python train.py --bias="all" --patch_size=[2, 2] --learning_rate=0.0022 --beta1=0.9
Rows from block 5 of a small self-supervised image encoder, named by matrix and row number. Rows with one number belong to one neuron. Each number is 500 + 40 x the weight over its row's rms, rounded and kept within 0 to 999. All counts start at 0. Numbers have three digits each. After the name is the row's rms in percent of the matrix's.
Before each neuron's rows are labels from the 100 images, of 14848, where the neuron reaches its highest value: "strongest on" is what is common among them; "peak at" is the part of the image that holds the peak. Only what is clearly more common there than usual is listed. The data: photos of plants, animals and fungi (iNaturalist). In brackets: how many of the 100, against the usual share in percent.
# fc1: MLP up (model.blocks.5.mlp.fc1.weight, 512x128), inputs 0-127
# fc2: MLP down (model.blocks.5.mlp.fc2.weight, 128x512, transposed), outputs 0-127

strongest on: phylum Arthropoda (61 vs 30.8); class Insecta (60 vs 29.2); order Lepidoptera (31 vs 13.7)
peak at: centre (58 vs 6.2)
fc1.454 109:463496429564466562428490596459485544500579497498555602577497482470423463481514482463515497487447515477519479506503473480481555449438496445560524485413529501522518516496565571520464443537518496431451471462528510539492503544528498531529515536483525540563489545534530463541533477491466530505460440474461508535513471505503556464564498553509547539533460521424527495551520456480549419521535
fc2.454 099:414478479560576536473515429522492529510450499487545511552448443515500457504497508540470520524479498488552594415503455519545508485465534451430527531465550512499543556491606491530489516504523441569470469575525533482542477516518507485417483579493519572432455494536484480527532485464473498448508507478437539457457591532518537489536511497536491504462545473430464489576522542503546482457502

strongest on: phylum Chordata (93 vs 60.9); class Aves (92 vs 55.1)
peak at: centre (26 vs 6.2)
fc1.302 102:480485471435556464533559509491524418497472474515467481492532577463546472502493438455499570540468538499528507493438560523435485455512541491501479481512571520500510519512477473540537493526477529591516477528504505420436487463488534440462507493501457483518475527437468530467488471492416435445561464473458490510596498470485501517440466520447427493471526578501475622527508411471502538519548
fc2.302 100:495479525532480559453459507538534499540423485542481487441577503513404476442473541524520480493488472505509509479562511538574441477531421505446446516486447500574457493498491510478514420505530476456475501477452470472528498558425467565527452461492511514492504415573490444499532566484541509505446537562540438474428502558463512489541540532496499582498495524517531558469414555487452530485477

strongest on: class Aves (100 vs 55.1); phylum Chordata (100 vs 60.9); order Accipitriformes (52 vs 3.9); family: Accipitridae (42 vs 3.3)
peak at: middle right (43 vs 9.4); middle left (26 vs 9.4)
fc1.296 093:487560516484527524498541496491471458430478534501512510537548447441458539577464582552553527464492480560513488507500545483482507558508559467533511439486499511422527505483481470568445453525456583509433521475547494485456462543552644503486547469500508532530477468411536534477465512515478495452509510462491577550546445463555521553528481550541510478479486505530480515509444448553525551464461
fc2.296 101:541457437581493481507540609492535479529493532516513506498534516518482476441389498488494550460505619474465532505557521500505481494496531465520407451458492442493463442486503474521540522511576495501519425575483504485455490509522456482506484494506504552541490490534495572486529492471483542507493510596531515471467484530531475523460554474566481591536437572518528579476445515538508554483554

strongest on: phylum Chordata (98 vs 60.9); class Aves (95 vs 55.1)
peak at: middle right (37 vs 9.4)
fc1.113 106:462472476501568496421557555453482407475526546442552503535498516460532487470446513458530463465516519502535539463503511469444513445449513519479500465467546460520453485489465578520452459543560495466460528557521509424473489467481537524486519541439535533459404512436493518542417561494525500509534476452485460503552500459508579555530510461495467582504499465445546517490521457587422543488508
fc2.113 107:431576492538475440499539511485466416564496491465499435487469443495625540549429551507555513483486561517419459479493424507529518536455473436472534452589535496494472557493564468512483543526547467527447511516524567485472551525517527443473526492520520519499472501464497457569528510507468544484520478454438540404512501529532533546492527486538485443530498499491493515510459511466541407501499

strongest on: phylum Arthropoda (67 vs 30.8); class Insecta (63 vs 29.2)
peak at: top centre (25 vs 9.4)
fc1.338 103:543475569452522539488516439474494504437500571524508520581497523555502469594504562561525457473450564614474509534523511464478437508476569495597504456474494516466530462547464507529465474531462564493446547475501476515514459545575573454533544490446491474535515516449546488474497456500542472536474494459526503513533470446584493499559452515528504471410473525496523450486527506530528493452452
fc2.338 106:554488524451542422520583515549524458493493484546504487499504549471460536487469561487551531516511511556438495462584535519512493528493536514458384516532453509472486455417548537515602515441490514563492477474458508536486528453458444521518496423471593513463488534465481499513559493533455586514486458489496516505473457437482501515484568521480574521496547491439490529448465538530437538470454

strongest on: phylum Chordata (95 vs 60.9); class Aves (94 vs 55.1)
peak at: centre (25 vs 6.2)
fc1.486 103:439584450488527461472575491479465512459474508460504505479562510503577510509482454487548565459485530511539498495441564481484539533541544538491547458478505478481506560457481473485473523485515507550441495465532482404439519470506540524497534483458491557505493494443470579529482478436425459468597493442479472455539534467521519603481463436513465489473450575504472536538545436533525560541552
fc2.486 110:490512543449598462457569490533491448513480448538401441482490510491552536474538575544525488426551471523482431490516448459531480581502553468444497492540468480503496489507471551463475490502510508496488510486538491421490599523499464459428552472475560503421526466585501508512509533533505470472463557536474571534490522460518439469507449473480507523452481507533479502500476541419503421446459

strongest on: order Lepidoptera (37 vs 13.7)
peak at: centre (54 vs 6.2)
fc1.126 113:430530572493492577464495520450587463452570506450551516621512585533502577504509487505513501545507510485478512470526532422497493494435529533460514495468529442500525489481484516531482436495496571529519450478550453531561514519501487568593525506490527456426477546471519468506591472445532514493512547520536514468519559539482508430459522492529542516458499534470487484469491498539550402480482
fc2.126 118:436447483530471470474480471484495555496482541511525581542474499486499482500501464512460484540447526500498483437526461510498532490468511426533570430450510480521549579466570396567518479590482478578524487484505544507509452493541524569470554527514501533566469521470487416504529445458443479524525489463477545470494539506471523474496532548494497451512569457385453477528514538585569483509509

strongest on: class Insecta (67 vs 29.2); phylum Arthropoda (67 vs 30.8); order Lepidoptera (52 vs 13.7); family: Nymphalidae (39 vs 4.6)
peak at: centre (35 vs 6.2)
fc1.190 102:493500518581442573424459563458556539512560525532511468593563573521492442464534499464458491562485515493459488559534511484486512469431453479488516480423483489567521492548511570491505469516471532525507497497505513452585513540539502524527517487503509532554491505568527466545556459475483473458505547556536445416516562520494543423531491500549454569572562507431487492541491490492503448481483
fc2.190 092:395465462515556483568496487526505532447524553461579614486456442488537503475472455515513517533459487469546503459454504533471484475520497472539494536466559483528515527490546418541541493492497493510490496514486502567503489466542476596505421479582525456545486498481449479479463455501493519536446389446504498521512528525500504562530452543537499469501476476421456478590555448523563457516510

strongest on: class Aves (96 vs 55.1); phylum Chordata (96 vs 60.9); order Passeriformes (62 vs 25)
peak at: middle left (38 vs 9.4)
fc1.324 076:490517493472487490495523560488503459453518574548520477558468521468545484523463512519488513428553451535482604547475452448449556523515544421493485443531485538469469513474483468568519461486467532520512440494520463540454499479626511433520533520502561533472422566484481533561467456551494490415536526498503474507642479456512543539481452514466502454484497476497517554522490535545476483487513
fc2.324 080:506482460586496563508470555526498471532470513524511460515516533503489451459491565567551526457515550522508427531499573522549471489588564504458387467501548542483463490489477507488509435459502532502502479537474530498506516484429487481536429461501510570493579416547571531493464564479523441521494537510483516452459502533522491513508529500547464539497496595459560497419456522540529553573498

strongest on: class Aves (97 vs 55.1); phylum Chordata (97 vs 60.9); order Accipitriformes (31 vs 3.9); family: Accipitridae (27 vs 3.3)
peak at: top right (39 vs 14.1)
fc1.340 118:498527545486512546467470494461516476388498520524510487594574456466509522557467606557524559503549430512527480554510571450483482551479515483527511457494535514463514493458498511552473447553478569520411529477549472478500461557553645500548533538539518508533444442443504546494496528494502508436487485468518513531542473462540499551490512548562511493477529533541489517468496479502536554506474
fc2.340 113:539495499518490515531560574471547491509499549491513483507539545530474490463399498446526562425490609485464518506588502506452474496510613504555368454475470476473477420458523483509517518476532528539499430519523472502458517515545481510502472480475526547504525486527513539507504472502501568459495525543545489438529492515520441510549521531554519579479430573522511589476466510549475543496515

strongest on: phylum Chordata (96 vs 60.9); class Aves (95 vs 55.1)
peak at: middle left (30 vs 9.4); middle right (25 vs 9.4)
fc1.230 099:498586486487522456413573539468483512444502476516517483566533398519500519528555533518547530434580483524506489528524489479449530563454506499509513456461445502497501469487485502570489472522499505480405515438570426485464533531550582488494547525524561536475470497510522537500549535521462459436492468500444457506588455530566539587551510485515525469506422498517518519499446493507525457440476
fc2.230 088:525474484577456525498443579436579502505524551523513491514501461492529405465421493558438534466492531479533544496489548509532453520503510474499485462510514549501494526487566470442532542500489496520486441580491521447438444479551469539496491472575483596588496425519500561474516471500489471503570499468573500422468509520489491478479499535555459554553532535498468483515539553542582550495522

strongest on: class Aves (100 vs 55.1); phylum Chordata (100 vs 60.9); order Accipitriformes (36 vs 3.9); family: Accipitridae (32 vs 3.3)
peak at: top left (45 vs 14.1); top right (44 vs 14.1)
fc1.163 101:534492517495484481491457499461511495434485538535491498541517476566544528546490583589490484473590501577542447572525537426492414581491533462551523435469534509507530506484493486533512458556504560548459552502488520500518440547564613519498557530470502504523484457454508529493517500492513448471459521515527504508545461462560491561518522529613538471500529551566492487485499491464563548494462
fc2.163 094:503483526517482457501551552507535502538494495488524482495529533502451501449435540462568514453474566528461522509594534516471495496495560454535318503468451460445519458467543518484557543435518523523504442506526491526487497490545437537462457427476593522513477561492480527494516460533514601512459484521501527458495464471452480499523542536533552561499470549485520493467497523601505521510485

strongest on: phylum Arthropoda (75 vs 30.8); class Insecta (70 vs 29.2)
peak at: top left (32 vs 14.1)
fc1.288 109:519537532475528569476535499461532465485497545516459512598461513535497552541556567553547468426543479566537475536527478478481448488540507548532535457496467584524489471491522535554481439487433578520426536449549440456510539497575543540503547459487510489471500428494530504512469503542531524504469525477446470528510449523595481507560448541556569504463465478557564483517483538478491457471450
fc2.288 094:497461413552493433543506500544480540473555517478474561487482425505548472497459457441485518535484485473478435554370510515502486518488440468497609444465496447507507560529565525476548552551503463422465522545504508443477508504511509521436519482519506538510463446540421495563469578500456527517495411485525482498514443509467497521500492481547472498582540472432505512520462459461490490489543

strongest on: phylum Chordata (98 vs 60.9); class Aves (97 vs 55.1); order Accipitriformes (39 vs 3.9); family: Accipitridae (32 vs 3.3)
peak at: bottom centre (42 vs 9.4); centre (40 vs 6.2)
fc1.54 098:422507491536574414443541486492465494408474459488468496461540520530537508545465439507520521459478493491545478515496552472471509479490513534548518440490560465563534554494487465498528513504560490475457510491435500480498504480503563582504546507496477492557485523456446493511489460487471429491562451448550463482562509444543421580432468437529431473478452482530525485548461409552538568493531
fc2.54 110:468465475510572522431578455528510512469487502475442504514514511480502543460535505538437549455573433511490469508485487486548485594476513425429507504475424458501492489462449466448480498539550490502477448470531502426492544472535406484484466543501580505461543469581419540559460525498515517569482472544458571580479525526504445469451440452498482517464512484503452525495476461456469513461526

strongest on: phylum Chordata (93 vs 60.9); class Aves (90 vs 55.1)
peak at: middle left (31 vs 9.4)
fc1.460 109:479506532481557535441506463475479531434566497469537527602515529445465518573513517522586504473512445549514524517483563420480483498547597521525501481453513466507542497471508508505531457493571565440506585485573447544622503517536598486518534484494532488453492538517498526520537544482531514506504501459492492528526532443554462528496485439516530529424529447491483458473539474533495556489453
fc2.460 094:539479519491549385476486504411541528517473553551526557517459422447487452539548476560505470495499488541469452447482448518507546523491528512507553475475534504498559449543533481514500511537483535521504520493487592523544516476522516496504589493552474536542491487512503544420548565586515440490504495522490444503460518409475512514501573519483517476528558442434525430461541531515558555505426