Weights of a small self-supervised image encoder: patch size [2, 2], depths [4, 4, 4].
Rows from block 3 of a small self-supervised image encoder, named by matrix and row number. Rows with one number belong to one neuron. Each number is 128 + 24 x the weight over its row's rms, rounded and kept within 0 to 255. All counts start at 0. Numbers have three digits each.
After each neuron's rows are labels from the 100 images, of 14848, where the neuron reaches its highest value: "patch colour" is the nearest of a few named colours to the mean colour under the peak. Only what is clearly more common there than usual is listed. The data: photos of plants, animals and fungi (iNaturalist). In brackets: how many of the 100.
# fc1: MLP up (model.blocks.3.mlp.fc1.weight, 256x64), inputs 0-63
# fc2: MLP down (model.blocks.3.mlp.fc2.weight, 64x256, transposed), outputs 0-63

fc1.100:078121108143147128106142130143090140123108178188112124131109124130124113113138135111129141153122127099128097130098120145128126074135103132109124095126169065148125139160135144135104169152132071
fc2.100:173129137104104108135122142091144127153121100048099128146114080118148128160099125147102145126124125121127189122122175178127144143130125125118108131125099153095165114104135132129127112114159142
patch colour: grey (73)

fc1.17:086150141154087138182118127154143145123128104119138148101128101128163074148105142134155177113136139114145114157138167136107135097130124181128094082098124119157132141118124152084120126105115133
fc2.17:151093158101134143088113098137143150151138098126096123168106107140111166116141113146122129116136081133068110131176139122144165131114152163161137122101137090120139141177097107118131092140137139
patch colour: black (87)

fc1.159:145117145146125116129177149109141114108109125108137112129100112136137142159150124069149109096114120109094158088169089109169127118098167143154159165114187119138109129100124108149102135112111141
fc2.159:128115137125127148102105128138162125136148093073128119130157084132158120193143095115152143126143129130110140158152173153099137136111129156105126133089115103133120168151155126124082077123095120
patch colour: grey (75)

fc1.33:096093131178120148114123119139189132119147088135155133141154128120132122100147101110137124102117135105125123138191074115141105125127143128148156154128163126172128122131093115145129108115063144
fc2.33:183135105140105129151149166095136129161112136112143130120111096140139128115082110111114146101121133104143133082130165135134110126140138131127060169139088163081129100108109147148146152092124143
patch colour: grey (84)

fc1.58:105101145136143116122126164157149160132134093112161158142134126153102135123141114180126138121141062115115140155131187107093135124121149166191103133096142129134116128168111120131113133166139123
fc2.58:135169110122127124112117103116124154107111143137154142143115134158065161130150155163163113111132126127085109136139116088129118127159170154127134127086134127142080163124123120128047105122139135
patch colour: black (76)

fc1.72:135157107158138152091122117116153126100123125103134126144134123147148153143116146148111180109183075133113145192141159159128103118132129165119127140096138152123115142127161103081106098092117142
fc2.72:109107159133136156102123099145161141111144102111140122159136103137132145140146108118185131103157092132094108158171107097141147113120149161146145132104149090142083173166119132110081106124108123
patch colour: brown (79)

fc1.123:142121111121113157084114116129171122110147104103102129117103087147108101156135145174100173122146114118124129167131154127096123095159134196098113104104129109117128146122124131083109085110116132
fc2.123:130110167116125125108146075145125142135133132138136097144113149154074182126125125122149122115124101159069131125148092085143144130100164156124164141141158125131093147172113125110100106156149149
patch colour: brown (60); black (35)

fc1.36:105130112107144146152152136135151134143155148117111125105160157178134142067127069155136092142168124146103137101105096103104126143110116133127130166175106155097116130135146113141120115137075123
fc2.36:178105109101149131084101093116144124102099099093168153150110129166110174164134145158106116128144100121111138139129136118140127115135165174125142109153127145088132124147164096096118093115137148
patch colour: grey (77)

fc1.242:123137149143108134120157151139184126142127114107144131119201150138147115139127062127163153108143125148124107176153121095103130135087124146146150181115124142146115137115116123118118089116085137
fc2.242:169164124109133088181129123092074113136132145148109127115085123133120145134108167125095105125058129138130137089103130129154154129131146136122120123158096129082130118114143130118127154120171162
patch colour: grey (86)

fc1.142:125112109158114141132149096164105107108118132176127146111147161115101168106119140172133175107098135130110100147111103139142093116109147128172183140160180134137101135115114157132126124140166113
fc2.142:112167114125153133134126089111116132087093133135152124152130139169106123131161148119151109151139140168139132130124093128139108146138162131080129096117148120142083164141152139127035142121127137
patch colour: grey (72)

fc1.97:096129178106134137176103138164157148059130130142124113110092115158138119154112164166145148148162095107120112110124129101148143128119121150140106102130112150123120165081125119105110109102111161
fc2.97:115133165114130149110148094156113103142138098168108064086127113133130140117114080122114126157109096159117144115146095105148140150086167123124141135117158110157127144166112187143118122140132147
patch colour: brown (61)

fc1.99:102158197137143122182118126179133130101121125140126131088106088139155105140124136141126162147118062130125115098121149085136154108111139156141105099143109130133127157103130124090105128113126149
fc2.99:142123138130101150111168113125118118156130116156096097112119112155110150105111070092139119132112117148113147098171111132139133140120156144122130146127163107150078159150091182142064135152126144
patch colour: brown (75)

fc1.44:079077088128126124104126112169114142094136133139145138128145123149115125120134143045146130096151119092104087171108095126139080118126117131150107108115151132111109163149144123119122144121115105
fc2.44:138132129123125141113092085139153144130109089131145126137111107166118156121130132155152123134130114141112118151145114135143153127135160157111132103143150113142070175142133151116024108107124152
patch colour: black (88)

fc1.193:105144156129102186158118101169123136152125089158090125087126119131139123102105126162155173150103110149133103156120140142116146130121121159156110098089132121153123143164102166088106139117147149
fc2.193:186121156118118102135153137102110129166155105109136090099108146138147151163126108096118109130091138118098151095139136097181160135101179128159091130114122131112125112130129096146101163135149147
patch colour: brown (53)

fc1.197:141111143130124169123122061123102134153146098134126130103118114137172129154123142147120153148087139145124102126125140141145160128136135162159084088101112121170109149136127130074089179115155148
fc2.197:127145146129082141132156132104105146148167120146131093118115090151100158091131062135103098142116117128112126082129141148125145190121154107078103145131132126127145119142117148175114118144119156
patch colour: brown (49); black (40)

fc1.122:137131139166142132147105120129118135100098128171140130131090141131135135142113136163157125126110119089115148128174120142143117053130154195146121107147149124162107153117132102088110179103136138
fc2.122:137145118111093085179145142139095129159138154185120124090128141127119104081132115102121102141051159128152113111114121124129132139131131103126121132181118135124123149095127130173106138159144138
patch colour: brown (50)

fc1.128:164167113123150105094185102103102092135097136111109106135107114150173156140150119142129127166110142151123137124170089142165131134157174124105183112106135139152112139133112143145100120137149138
fc2.128:089132156137131155143102141118133173091166145107145126140125098118147114159149118131176117157145123109121096141125162131107171133108142138097107096095132083145122163128167100143065111117123125
patch colour: grey (78)