From a checkpoint of a small self-supervised image encoder.
Training: adamw at rate 0.0022, 12400 steps, batches of 256.
Data: trained on photos of plants, animals and fungi (iNaturalist), 20.4 epochs.
Rows from block 3 of a small self-supervised image encoder, named by matrix and row number. Rows with one number belong to one neuron. Each number is 128 + 24 x the weight over its row's rms, rounded and kept within 0 to 255. All counts start at 0. After the name is the row's rms in percent of the matrix's.
After each neuron's rows are labels from the 100 images, of 14848, where the neuron reaches its highest value: "patch colour" is the nearest of a few named colours to the mean colour under the peak. Only what is clearly more common there than usual is listed. The data: photos of plants, animals and fungi (iNaturalist).
# fc1: MLP up (model.blocks.3.mlp.fc1.weight, 256x64), inputs 0-63
# fc2: MLP down (model.blocks.3.mlp.fc2.weight, 64x256, transposed), outputs 0-63

fc1.25 083 [105 104 119 138 146 123  66 156 134 136 123 119 100 136 158  83 145 101 134 170 113 124 159 107 142 130  83 107 111 140 126 180 107 105 108 103 145 107 137 145  91 121 151  94  96  97 116 131 161 149 134 132 115 139 124 139 174 142 160 134 134 124 100  88]
fc2.25 089 [123 129 130 123 108  99 153 164 142  93  96 101 154 124 130 143 110 116 121 144 153 111 121 144  99 124 118 105  99  84 145 117 136 136 130 171  92  93 107 128 128 134 158 117 126  62 107 129 148 152 137 132 108 173  82 134 117 122 157 192 148 152 144 137]
patch colour: white

fc1.27 086 [104  98 108 163 123 155 137 120 119 132 141 147 128 150  84 128 160 128 114 124  76 119 143 103 158 119 159 110 110 147 134 125 120  87 141 114 114 126 161 129 127 135  91 135 124 177 141 102  89  84 170  84 155 113 123 130 118 136  69 116 158 126 125 158]
fc2.27 098 [126 129 176 103 109 137 120 126  72 129 139 156 159 149 123 111 111 104 131 132 128 150  89 166 114 108  95 165 134 127 125  91 116 159  97 102 134 164 133 131 146 143 141  97 140 163 146 152 137 134 101 138 125 111 156 173 111  89 103  98  73 149 138 126]
patch colour: black

fc1.96 121 [ 98 113 115 126 136 155 113 131  91 162 137 110  87 133 129 142 126 121 103 168 117 136 135 118 104 171 132  62 122 126 116 147  99 110 115  65 133 136 105  95 104  98 110 145 131 133 107 103 100 112 122 129 105 112 158 164 141 106 123 104 157 144  78 104]
fc2.96 123 [141 146 140 110 143 127 118 155  97 139 115  95 118 145 118 138 136 108 105 120 115 180 106 165 122 150 112 148 105 106 164 128 104 158  92 114 127 120 123 107 176 141 166 113 160 132  97 146 124 108 134 129 124  66 177 140 136 138 159  64 120 150 123 139]
patch colour: white

fc1.196 102 [117  84 135 183 132 135 152 136 148 134 138 135 131 132 112 126 210 135 140 130  96 122 120 130 170 130 124  87 130 112 125  75 148  81 106 130 104 157 129 110 116 124 104 113 131 152 147 107 138 107 165 119 153 124 121  86 119 100 120 113 166 107 134 158]
fc2.196 106 [163 155 124  85 140 124 103 111 109 133 109 135 128 142 139  91  79 122 134 107 100 136 110 169 127 130 143 195  94 145 125 151  82 141 111 132 134 103 164 155 144 125 140 134 129 140 111 147 139  94  80 151  87 146 137 166 149 150 135 118  90 132 146 134]
patch colour: brown

fc1.130 079 [103 148 145 129 110 141 161 118 118 127 158 132 139 105  94 148 108 168  82 123 106 107 131  99 126 127 142 157 126 154 118  93 177 120 165 143 115 178 111 145 139 135  86 156 138 159 135 111  83 105 127 129 177 130 124 125  79 150  85 134 141 146 135 140]
fc2.130 076 [141 121 128 116 118 162 158  95 138 141 137 137 171 120 107 140 112 138  80 113 109 106 162  88 117 103 142 138  94 151 137 113 157 128 156 102 139 127 159 165 108 144 109 156 101 153 159  88  90 121 116 145 154 176 102 106  98 114 100 152 134  89 120 141]
patch colour: black

fc1.42 129 [128 114 146 106  88 104 137 137 106 148 124  67 104 137 127 161 111 128 155 109 120 197  82 164  98 156 133 123 155  83 143 108 115 143 115 119  86 119 105 120 127 115 149 109 157 157 108 146 124 138 125 130  98 114 172 136  91 109 113 119 120 146 142 138]
fc2.42 112 [110 114 118 148 140 149 115  75 138 160 155 159 125 106 114 133 176 159 128 155 118 112 162  83 148 113 150 131 134 161 113 154 141 108 139  95 168 121 132 166  99 123 100 140  90 146 163  99 112 128 142 129 165 119 133  95 157 122 115 129 135  82  99 105]
patch colour: brown

fc1.119 076 [141 156 133 153 118 147 145 115 118 130 178 136 100 142 117 103 103 139 111 110  81 129 136 105 150 130 139 168 134 167 129 161 117 119 133 120 157 145 165 171 117 128 106 138 131 184  94  97 110  91 103 120 144 113 152  93 132 127  90 101  79 105 103 136]
fc2.119 081 [129  94 168  97 123 128  92 137  78 145 118 126 137 135 117 146  91 109 174 101 149 139 104 156 105 123 119 128 131 145 112 128  92 145  80 120 126 178 101  95 160 151 140 112 162 164 133 156 116  93 144 111 129 112 154 169  93 144 113 113 125 145 140 140]
patch colour: brown; black

fc1.79 084 [107 117  98 162 123 104  82 157 122 137 105 103 141 122 145 152 131 110  96 155 145 131 140 101 129 136 110 109 115 162 121 118 131 107 110 116 152  78 105 129 135  59 128  92 112 126 102 149 163 199 144 130 133 114 119 125 167 132 143 113  93 133 107 107]
fc2.79 064 [129  96 141 103 186 114 100 118 106 134 128  48 117  97 122 142 108 129 170 135 141 146 153 135  91 142 113  77 149 114 169 136  98 135 147 126 119 147 108 134 165 155 154 125 116 124 147 134 113 107 119 129 116 138 123 126 118 188 164 146 134 128 113 134]
patch colour: white

fc1.235 060 [105  90 129 178 127 127  89 143 105 188 104 100 107 143 140 156  87 113 111 173 114 127 155 130 133 138 100  79 120 154 121 107 131  91 120  90 126 124 123 142 180 113 130 102 113 127 130 141 138 152 170 107 110  96 122 136 125 119 100 121 128 108  99 115]
fc2.235 035 [140 130 105 109 133 115  92 113 113 124 118 111 121  65 118 144 148 148 177 142 167 159 100 133  99 165 135  86 172 100 122 140 116 117 149 126 128 125 105 102 142 110 155 155 159 128 139 117 124 128 150 126 113  84 157 170 136 160 168  83 135 133 109 139]
patch colour: pink

fc1.152 129 [ 75 161 105 102 119 153 118 151 124 146 125 136 138 117 153 138 102 139 104 142 114 125 127 104 107 119 112 138 124 205 144 147  97 148 125 107 160 101 159 152  89 124 122 125  92 140 118 151 140 110 131 128 148 111 145 136 137 181  89 109 101 170 143  90]
fc2.152 129 [164 140 142 124 104  96 193 157 133  92 107 116 147 133 162 143 152 124 108  99 139 139 130 121 120 107 130  81 134  94 139  70 147 141 139 138  82 110 125 101 136 133 131 131 137 115 126  88 130 176 118 139 111 118 126  87 135  97 129 104 172 133 156 153]
patch colour: grey

fc1.212 082 [141 111  84 143 121 125  72 149 112 159 101 121 158 131 106 161 163 140 128 147 177 131 144 106 157 137 135  80 134 136 107 140 129 115 110 114 149 123 100  81 131 100  89 125 135 142 176 114 111  95 124 137 148 124 138 119 124 110 104 123 146 171 102  81]
fc2.212 063 [137 138 168 120 137 120 145 128  89  79 112 126 163 154 108 121 158 132 121 137 142 121 168 110 158 123 132 127 113 135 129 152 127 108 120 167 129 118 142 110 129 171 148 139 153 141 122 106 112 103 137 134 144 100 141  73 169 135 143  36 136 117 157 130]
patch colour: black

fc1.129 083 [138 180 138 158 140 157  94 155  98 123  93 119 157 115 140 134 142 133 165 137 151 121 158 117 151 141 111  57 144 122 126 159 135 150 119 108 110 130  90  79 114 121 119  76 165 142 115 135 136 144 133 108 130 114 146 112 176 164 117 125 117 150 112 116]
fc2.129 046 [128 147 144 130 146 109 141  99 116 112  98 154 158 114  91 130 128 126 114 125 165 108 104 119 135 114 155 150 170 151 126 143 114  92 164 144 126 114 131 104 130 135 111 144 165 113 146  89 120  87 135 124 147  91 175 112 128 153 165  49 125 106 149 104]
patch colour: white

fc1.104 109 [ 87 101 109 191 126 185  99 134 140 117 129 148  98 132 131 129 146 137 127 131  87 142 136 150 144 145  98 104 104 128 112 137  95  57 111 129 117 154 117 158 115 117 106 128 146 143 117 144 144 119 182  92 157 117 121 113 119 146 138 114 127 106  91 146]
fc2.104 098 [183 154 143  90 119  89 173 126 117 112  90 119 171 118 156 136  89 132  84 100 145 145 118 118 113 121 141 111 130 112 139  84 142 153 144 145 102  90 140 114 125 147 130 136 111 142 128 101 126 124  53 153  96 134 130 122 129 126 122 126 150 137 168 138]
patch colour: grey

fc1.233 103 [144 123 113 118 152 111  90 191 133 100 118  91 136 130 189 118 119  93 146 130 150 134 102 152 124 140 107  84 125 106 132 129 131 133 112 132 111 106  91 128 157  82 154 113 125 125 118 196 159 175 142 145  93 122 116 130 153 121 137 118 121 143 139 121]
fc2.233 099 [171 103 134  85 138 134 114  93 122 137 130 159 216 126  81 140  80 133 107 122  96 121 134 127 115 110 124 107 113 153 131 106 111 113 149 134 131 126 166 152 151 175 127 140 124 151 146  69 133 149 104 117 117 153 123 145 140 132 133 125 108 111 144 128]
patch colour: pink

fc1.2 065 [119 133 129 121 130  92 120 128 122 120 102 104 144 129 122 117 137  84 156 130 120  98 134 105 131 135  82 108 152 112 153 124 113 117 106 117 132  95 132 128 103 155 173  74 140  53 137 113 154 151 143 109 127 144 111 100 167 149 187 165 109 145 117 115]
fc2.2 074 [118 138 120 142 138 127 123 164 141 125 115 129 111 163 148 120 139 101 121 150 126  93 145 143 141 127 117 133  92 130 118 146 106 106 101 117 125 101 118 125 140 107 144  89 112  83 110 151 165 121 124 142 119 184  88 125 151 118 146 230 134 148 140 101]
patch colour: white

fc1.163 064 [119 131 125 101 142 158 155 137 134 125 160 125 150 138 133 128 148 138  90 135 107 102 115 101 126  98  95  89 124 123  87 116 175 147 154 171 121 157 108 169 115 104  83 151 111 182  99 146 130 148 149 127 140 118 147 120 125 184 102 114 167 118 121 126]
fc2.163 061 [155 103 134  99 118 109 132  99 122 140 133 140 166 113 111 148 101 171 137 124 155 135 119 109  88 164 147 141 129 135 111 107 126 111 130 151 123 118 172 121 141 144 118 166 126 155 192  93 116 105  94 151 113 103 146 136  83 119 139  56 142 123 123 138]
patch colour: brown; black

fc1.113 068 [114 119 118 136 118 138  68 123 124 130 121 156 143 183 125 116 145 153 120 130 119 134 132 117 149 117 129 103 117 146 126 123 122 138 132 103 180 117 140 173 159 118  86 121 136 206 103 126  89 108 161 125 132 130 145 142 164 127  75 114 151 105 159 143]
fc2.113 071 [161 102 172  98 120 128 127 110  84 159 150 127 135 137  93 151 103 130 172  96 118 134 100 157  86 120 118 143 121 111 121 117  94 152  87 110 124 179 130 123 137 160 121 106 139 173 149 139 118 118 129 104 120 124 158 174 104 117 104  89 102 128 142 145]
patch colour: black

fc1.207 026 [124 165 139 164 129 138  84 132 176 141 115 173 111 115 145 148 143 120 129 114 162 141 156 106 127 115 172 160 155 134 144 139 190 160 116 118 117 131 107 127  91 140 116 102 167 122 145 137 135 121 126 120 100 115 130 109 150 127  78 138 109 177 101 156]
fc2.207 022 [141  78 165  89  99 120 169 131  80 146  98 138 119 149 138 122 115 138 104 159 127 116 123 109 128 141 140 130 128 150  93 135  95 113 137 202 143 110 139 129 158 128 131 122 116 143  75 122 141 145 148 111 137 145 116 190 121 158 151 115 156 114 136 135]
patch colour: brown

fc1.228 104 [121 113 135 118 130 153 124 138  79 144 134 115 125 125 118 164 111 116  96 111 104 137 119 140 115 138 128 117 140 127 130  61 125 130 109 114 123 175  98 141 139 134 103 126 136 171 176 149  99  98 161 116 189  86 168 107 108 155 111 101 169 117 130 137]
fc2.228 102 [104 108 160 121 139 132  87 152 105 119 151 103 117 134 119  96 119 114 141 169 133 153 123 161 143 134  73 130 162 111 146 171  72 153  82 109 139 118 110 110 124 149 182  75 133 135 120 161 148 120 124 131 120 111 148 157 139 132 127 115  93 136 115 140]
patch colour: grey

fc1.18 081 [121 116 141 123 122  88 127 183 140 138 108 100 127 142 172 124 137  99  92 162 127 127 155 102 121 113  99 109  94 136 133 132 147  90 102 150 124 109 130 153 123 115 125  90 122 101  91 143 176 200 124 141 126 121 121 120 162 132 159 122 116 146 125  80]
fc2.18 084 [128  86 156 101 145 105  99 160  91 127 128  60 126 125 130 143  95 105 178 132 147 142 127 165 100 127 109 101 106 100 143 142 102 152 105 139 109 143 106 119 155 151 164 111 123 105 118 179 136 142 126 118  92 139 115 161 121 143 134 162 135 164 133 136]
patch colour: white

fc1.217 096 [148 162 120  72 127 102 114 156  99 128 113  91 142 118 159 196  93 101  97 146 166 123 134 127 100 141 115 119 129 156 143  98 166 158 133 103 137 119 103 125 134 117 120 108 126 116 132 157 125 129 106 143 152 113 158 115 125 115 129 117 146 169 120  66]
fc2.217 096 [124 129 148  80 148 125 106 122 114 136 117  83 138 131 135  98  68 134 117 137 119 128 100 128 152 151 140 166 151 125 133 151 112 155  99 143 181 123 179 132 117 137 143 114 114 134 135 167 125  59  95 116 112 115 142 138 147 156 120 128 100 145 167 103]
patch colour: grey

fc1.220 074 [127 133 127 128  67 115 149 200 138 104 126 101 135 140 177 112 121 103 105 139 113 116 147 123 147 107  96 104 127 103 124 116 169 133  87 132 103 115 130 152 104 118 134  81 127 122  82 141 182 149 156 137 130 107 133 138 132 128 130 121 142 160 143  88]
fc2.220 074 [145  95 157  72 115 101  96 152  69 148 125 114 149 121 100 158 123 101 122 108 140 157  95 166  78 130 129 131  86 127 127 110 135 142 105 107 116 179  86 120 166 141 144 131 148 114 119 150 138 149 139 130 122 109 134 148 101 126 138 134 132 167 152 138]
patch colour: white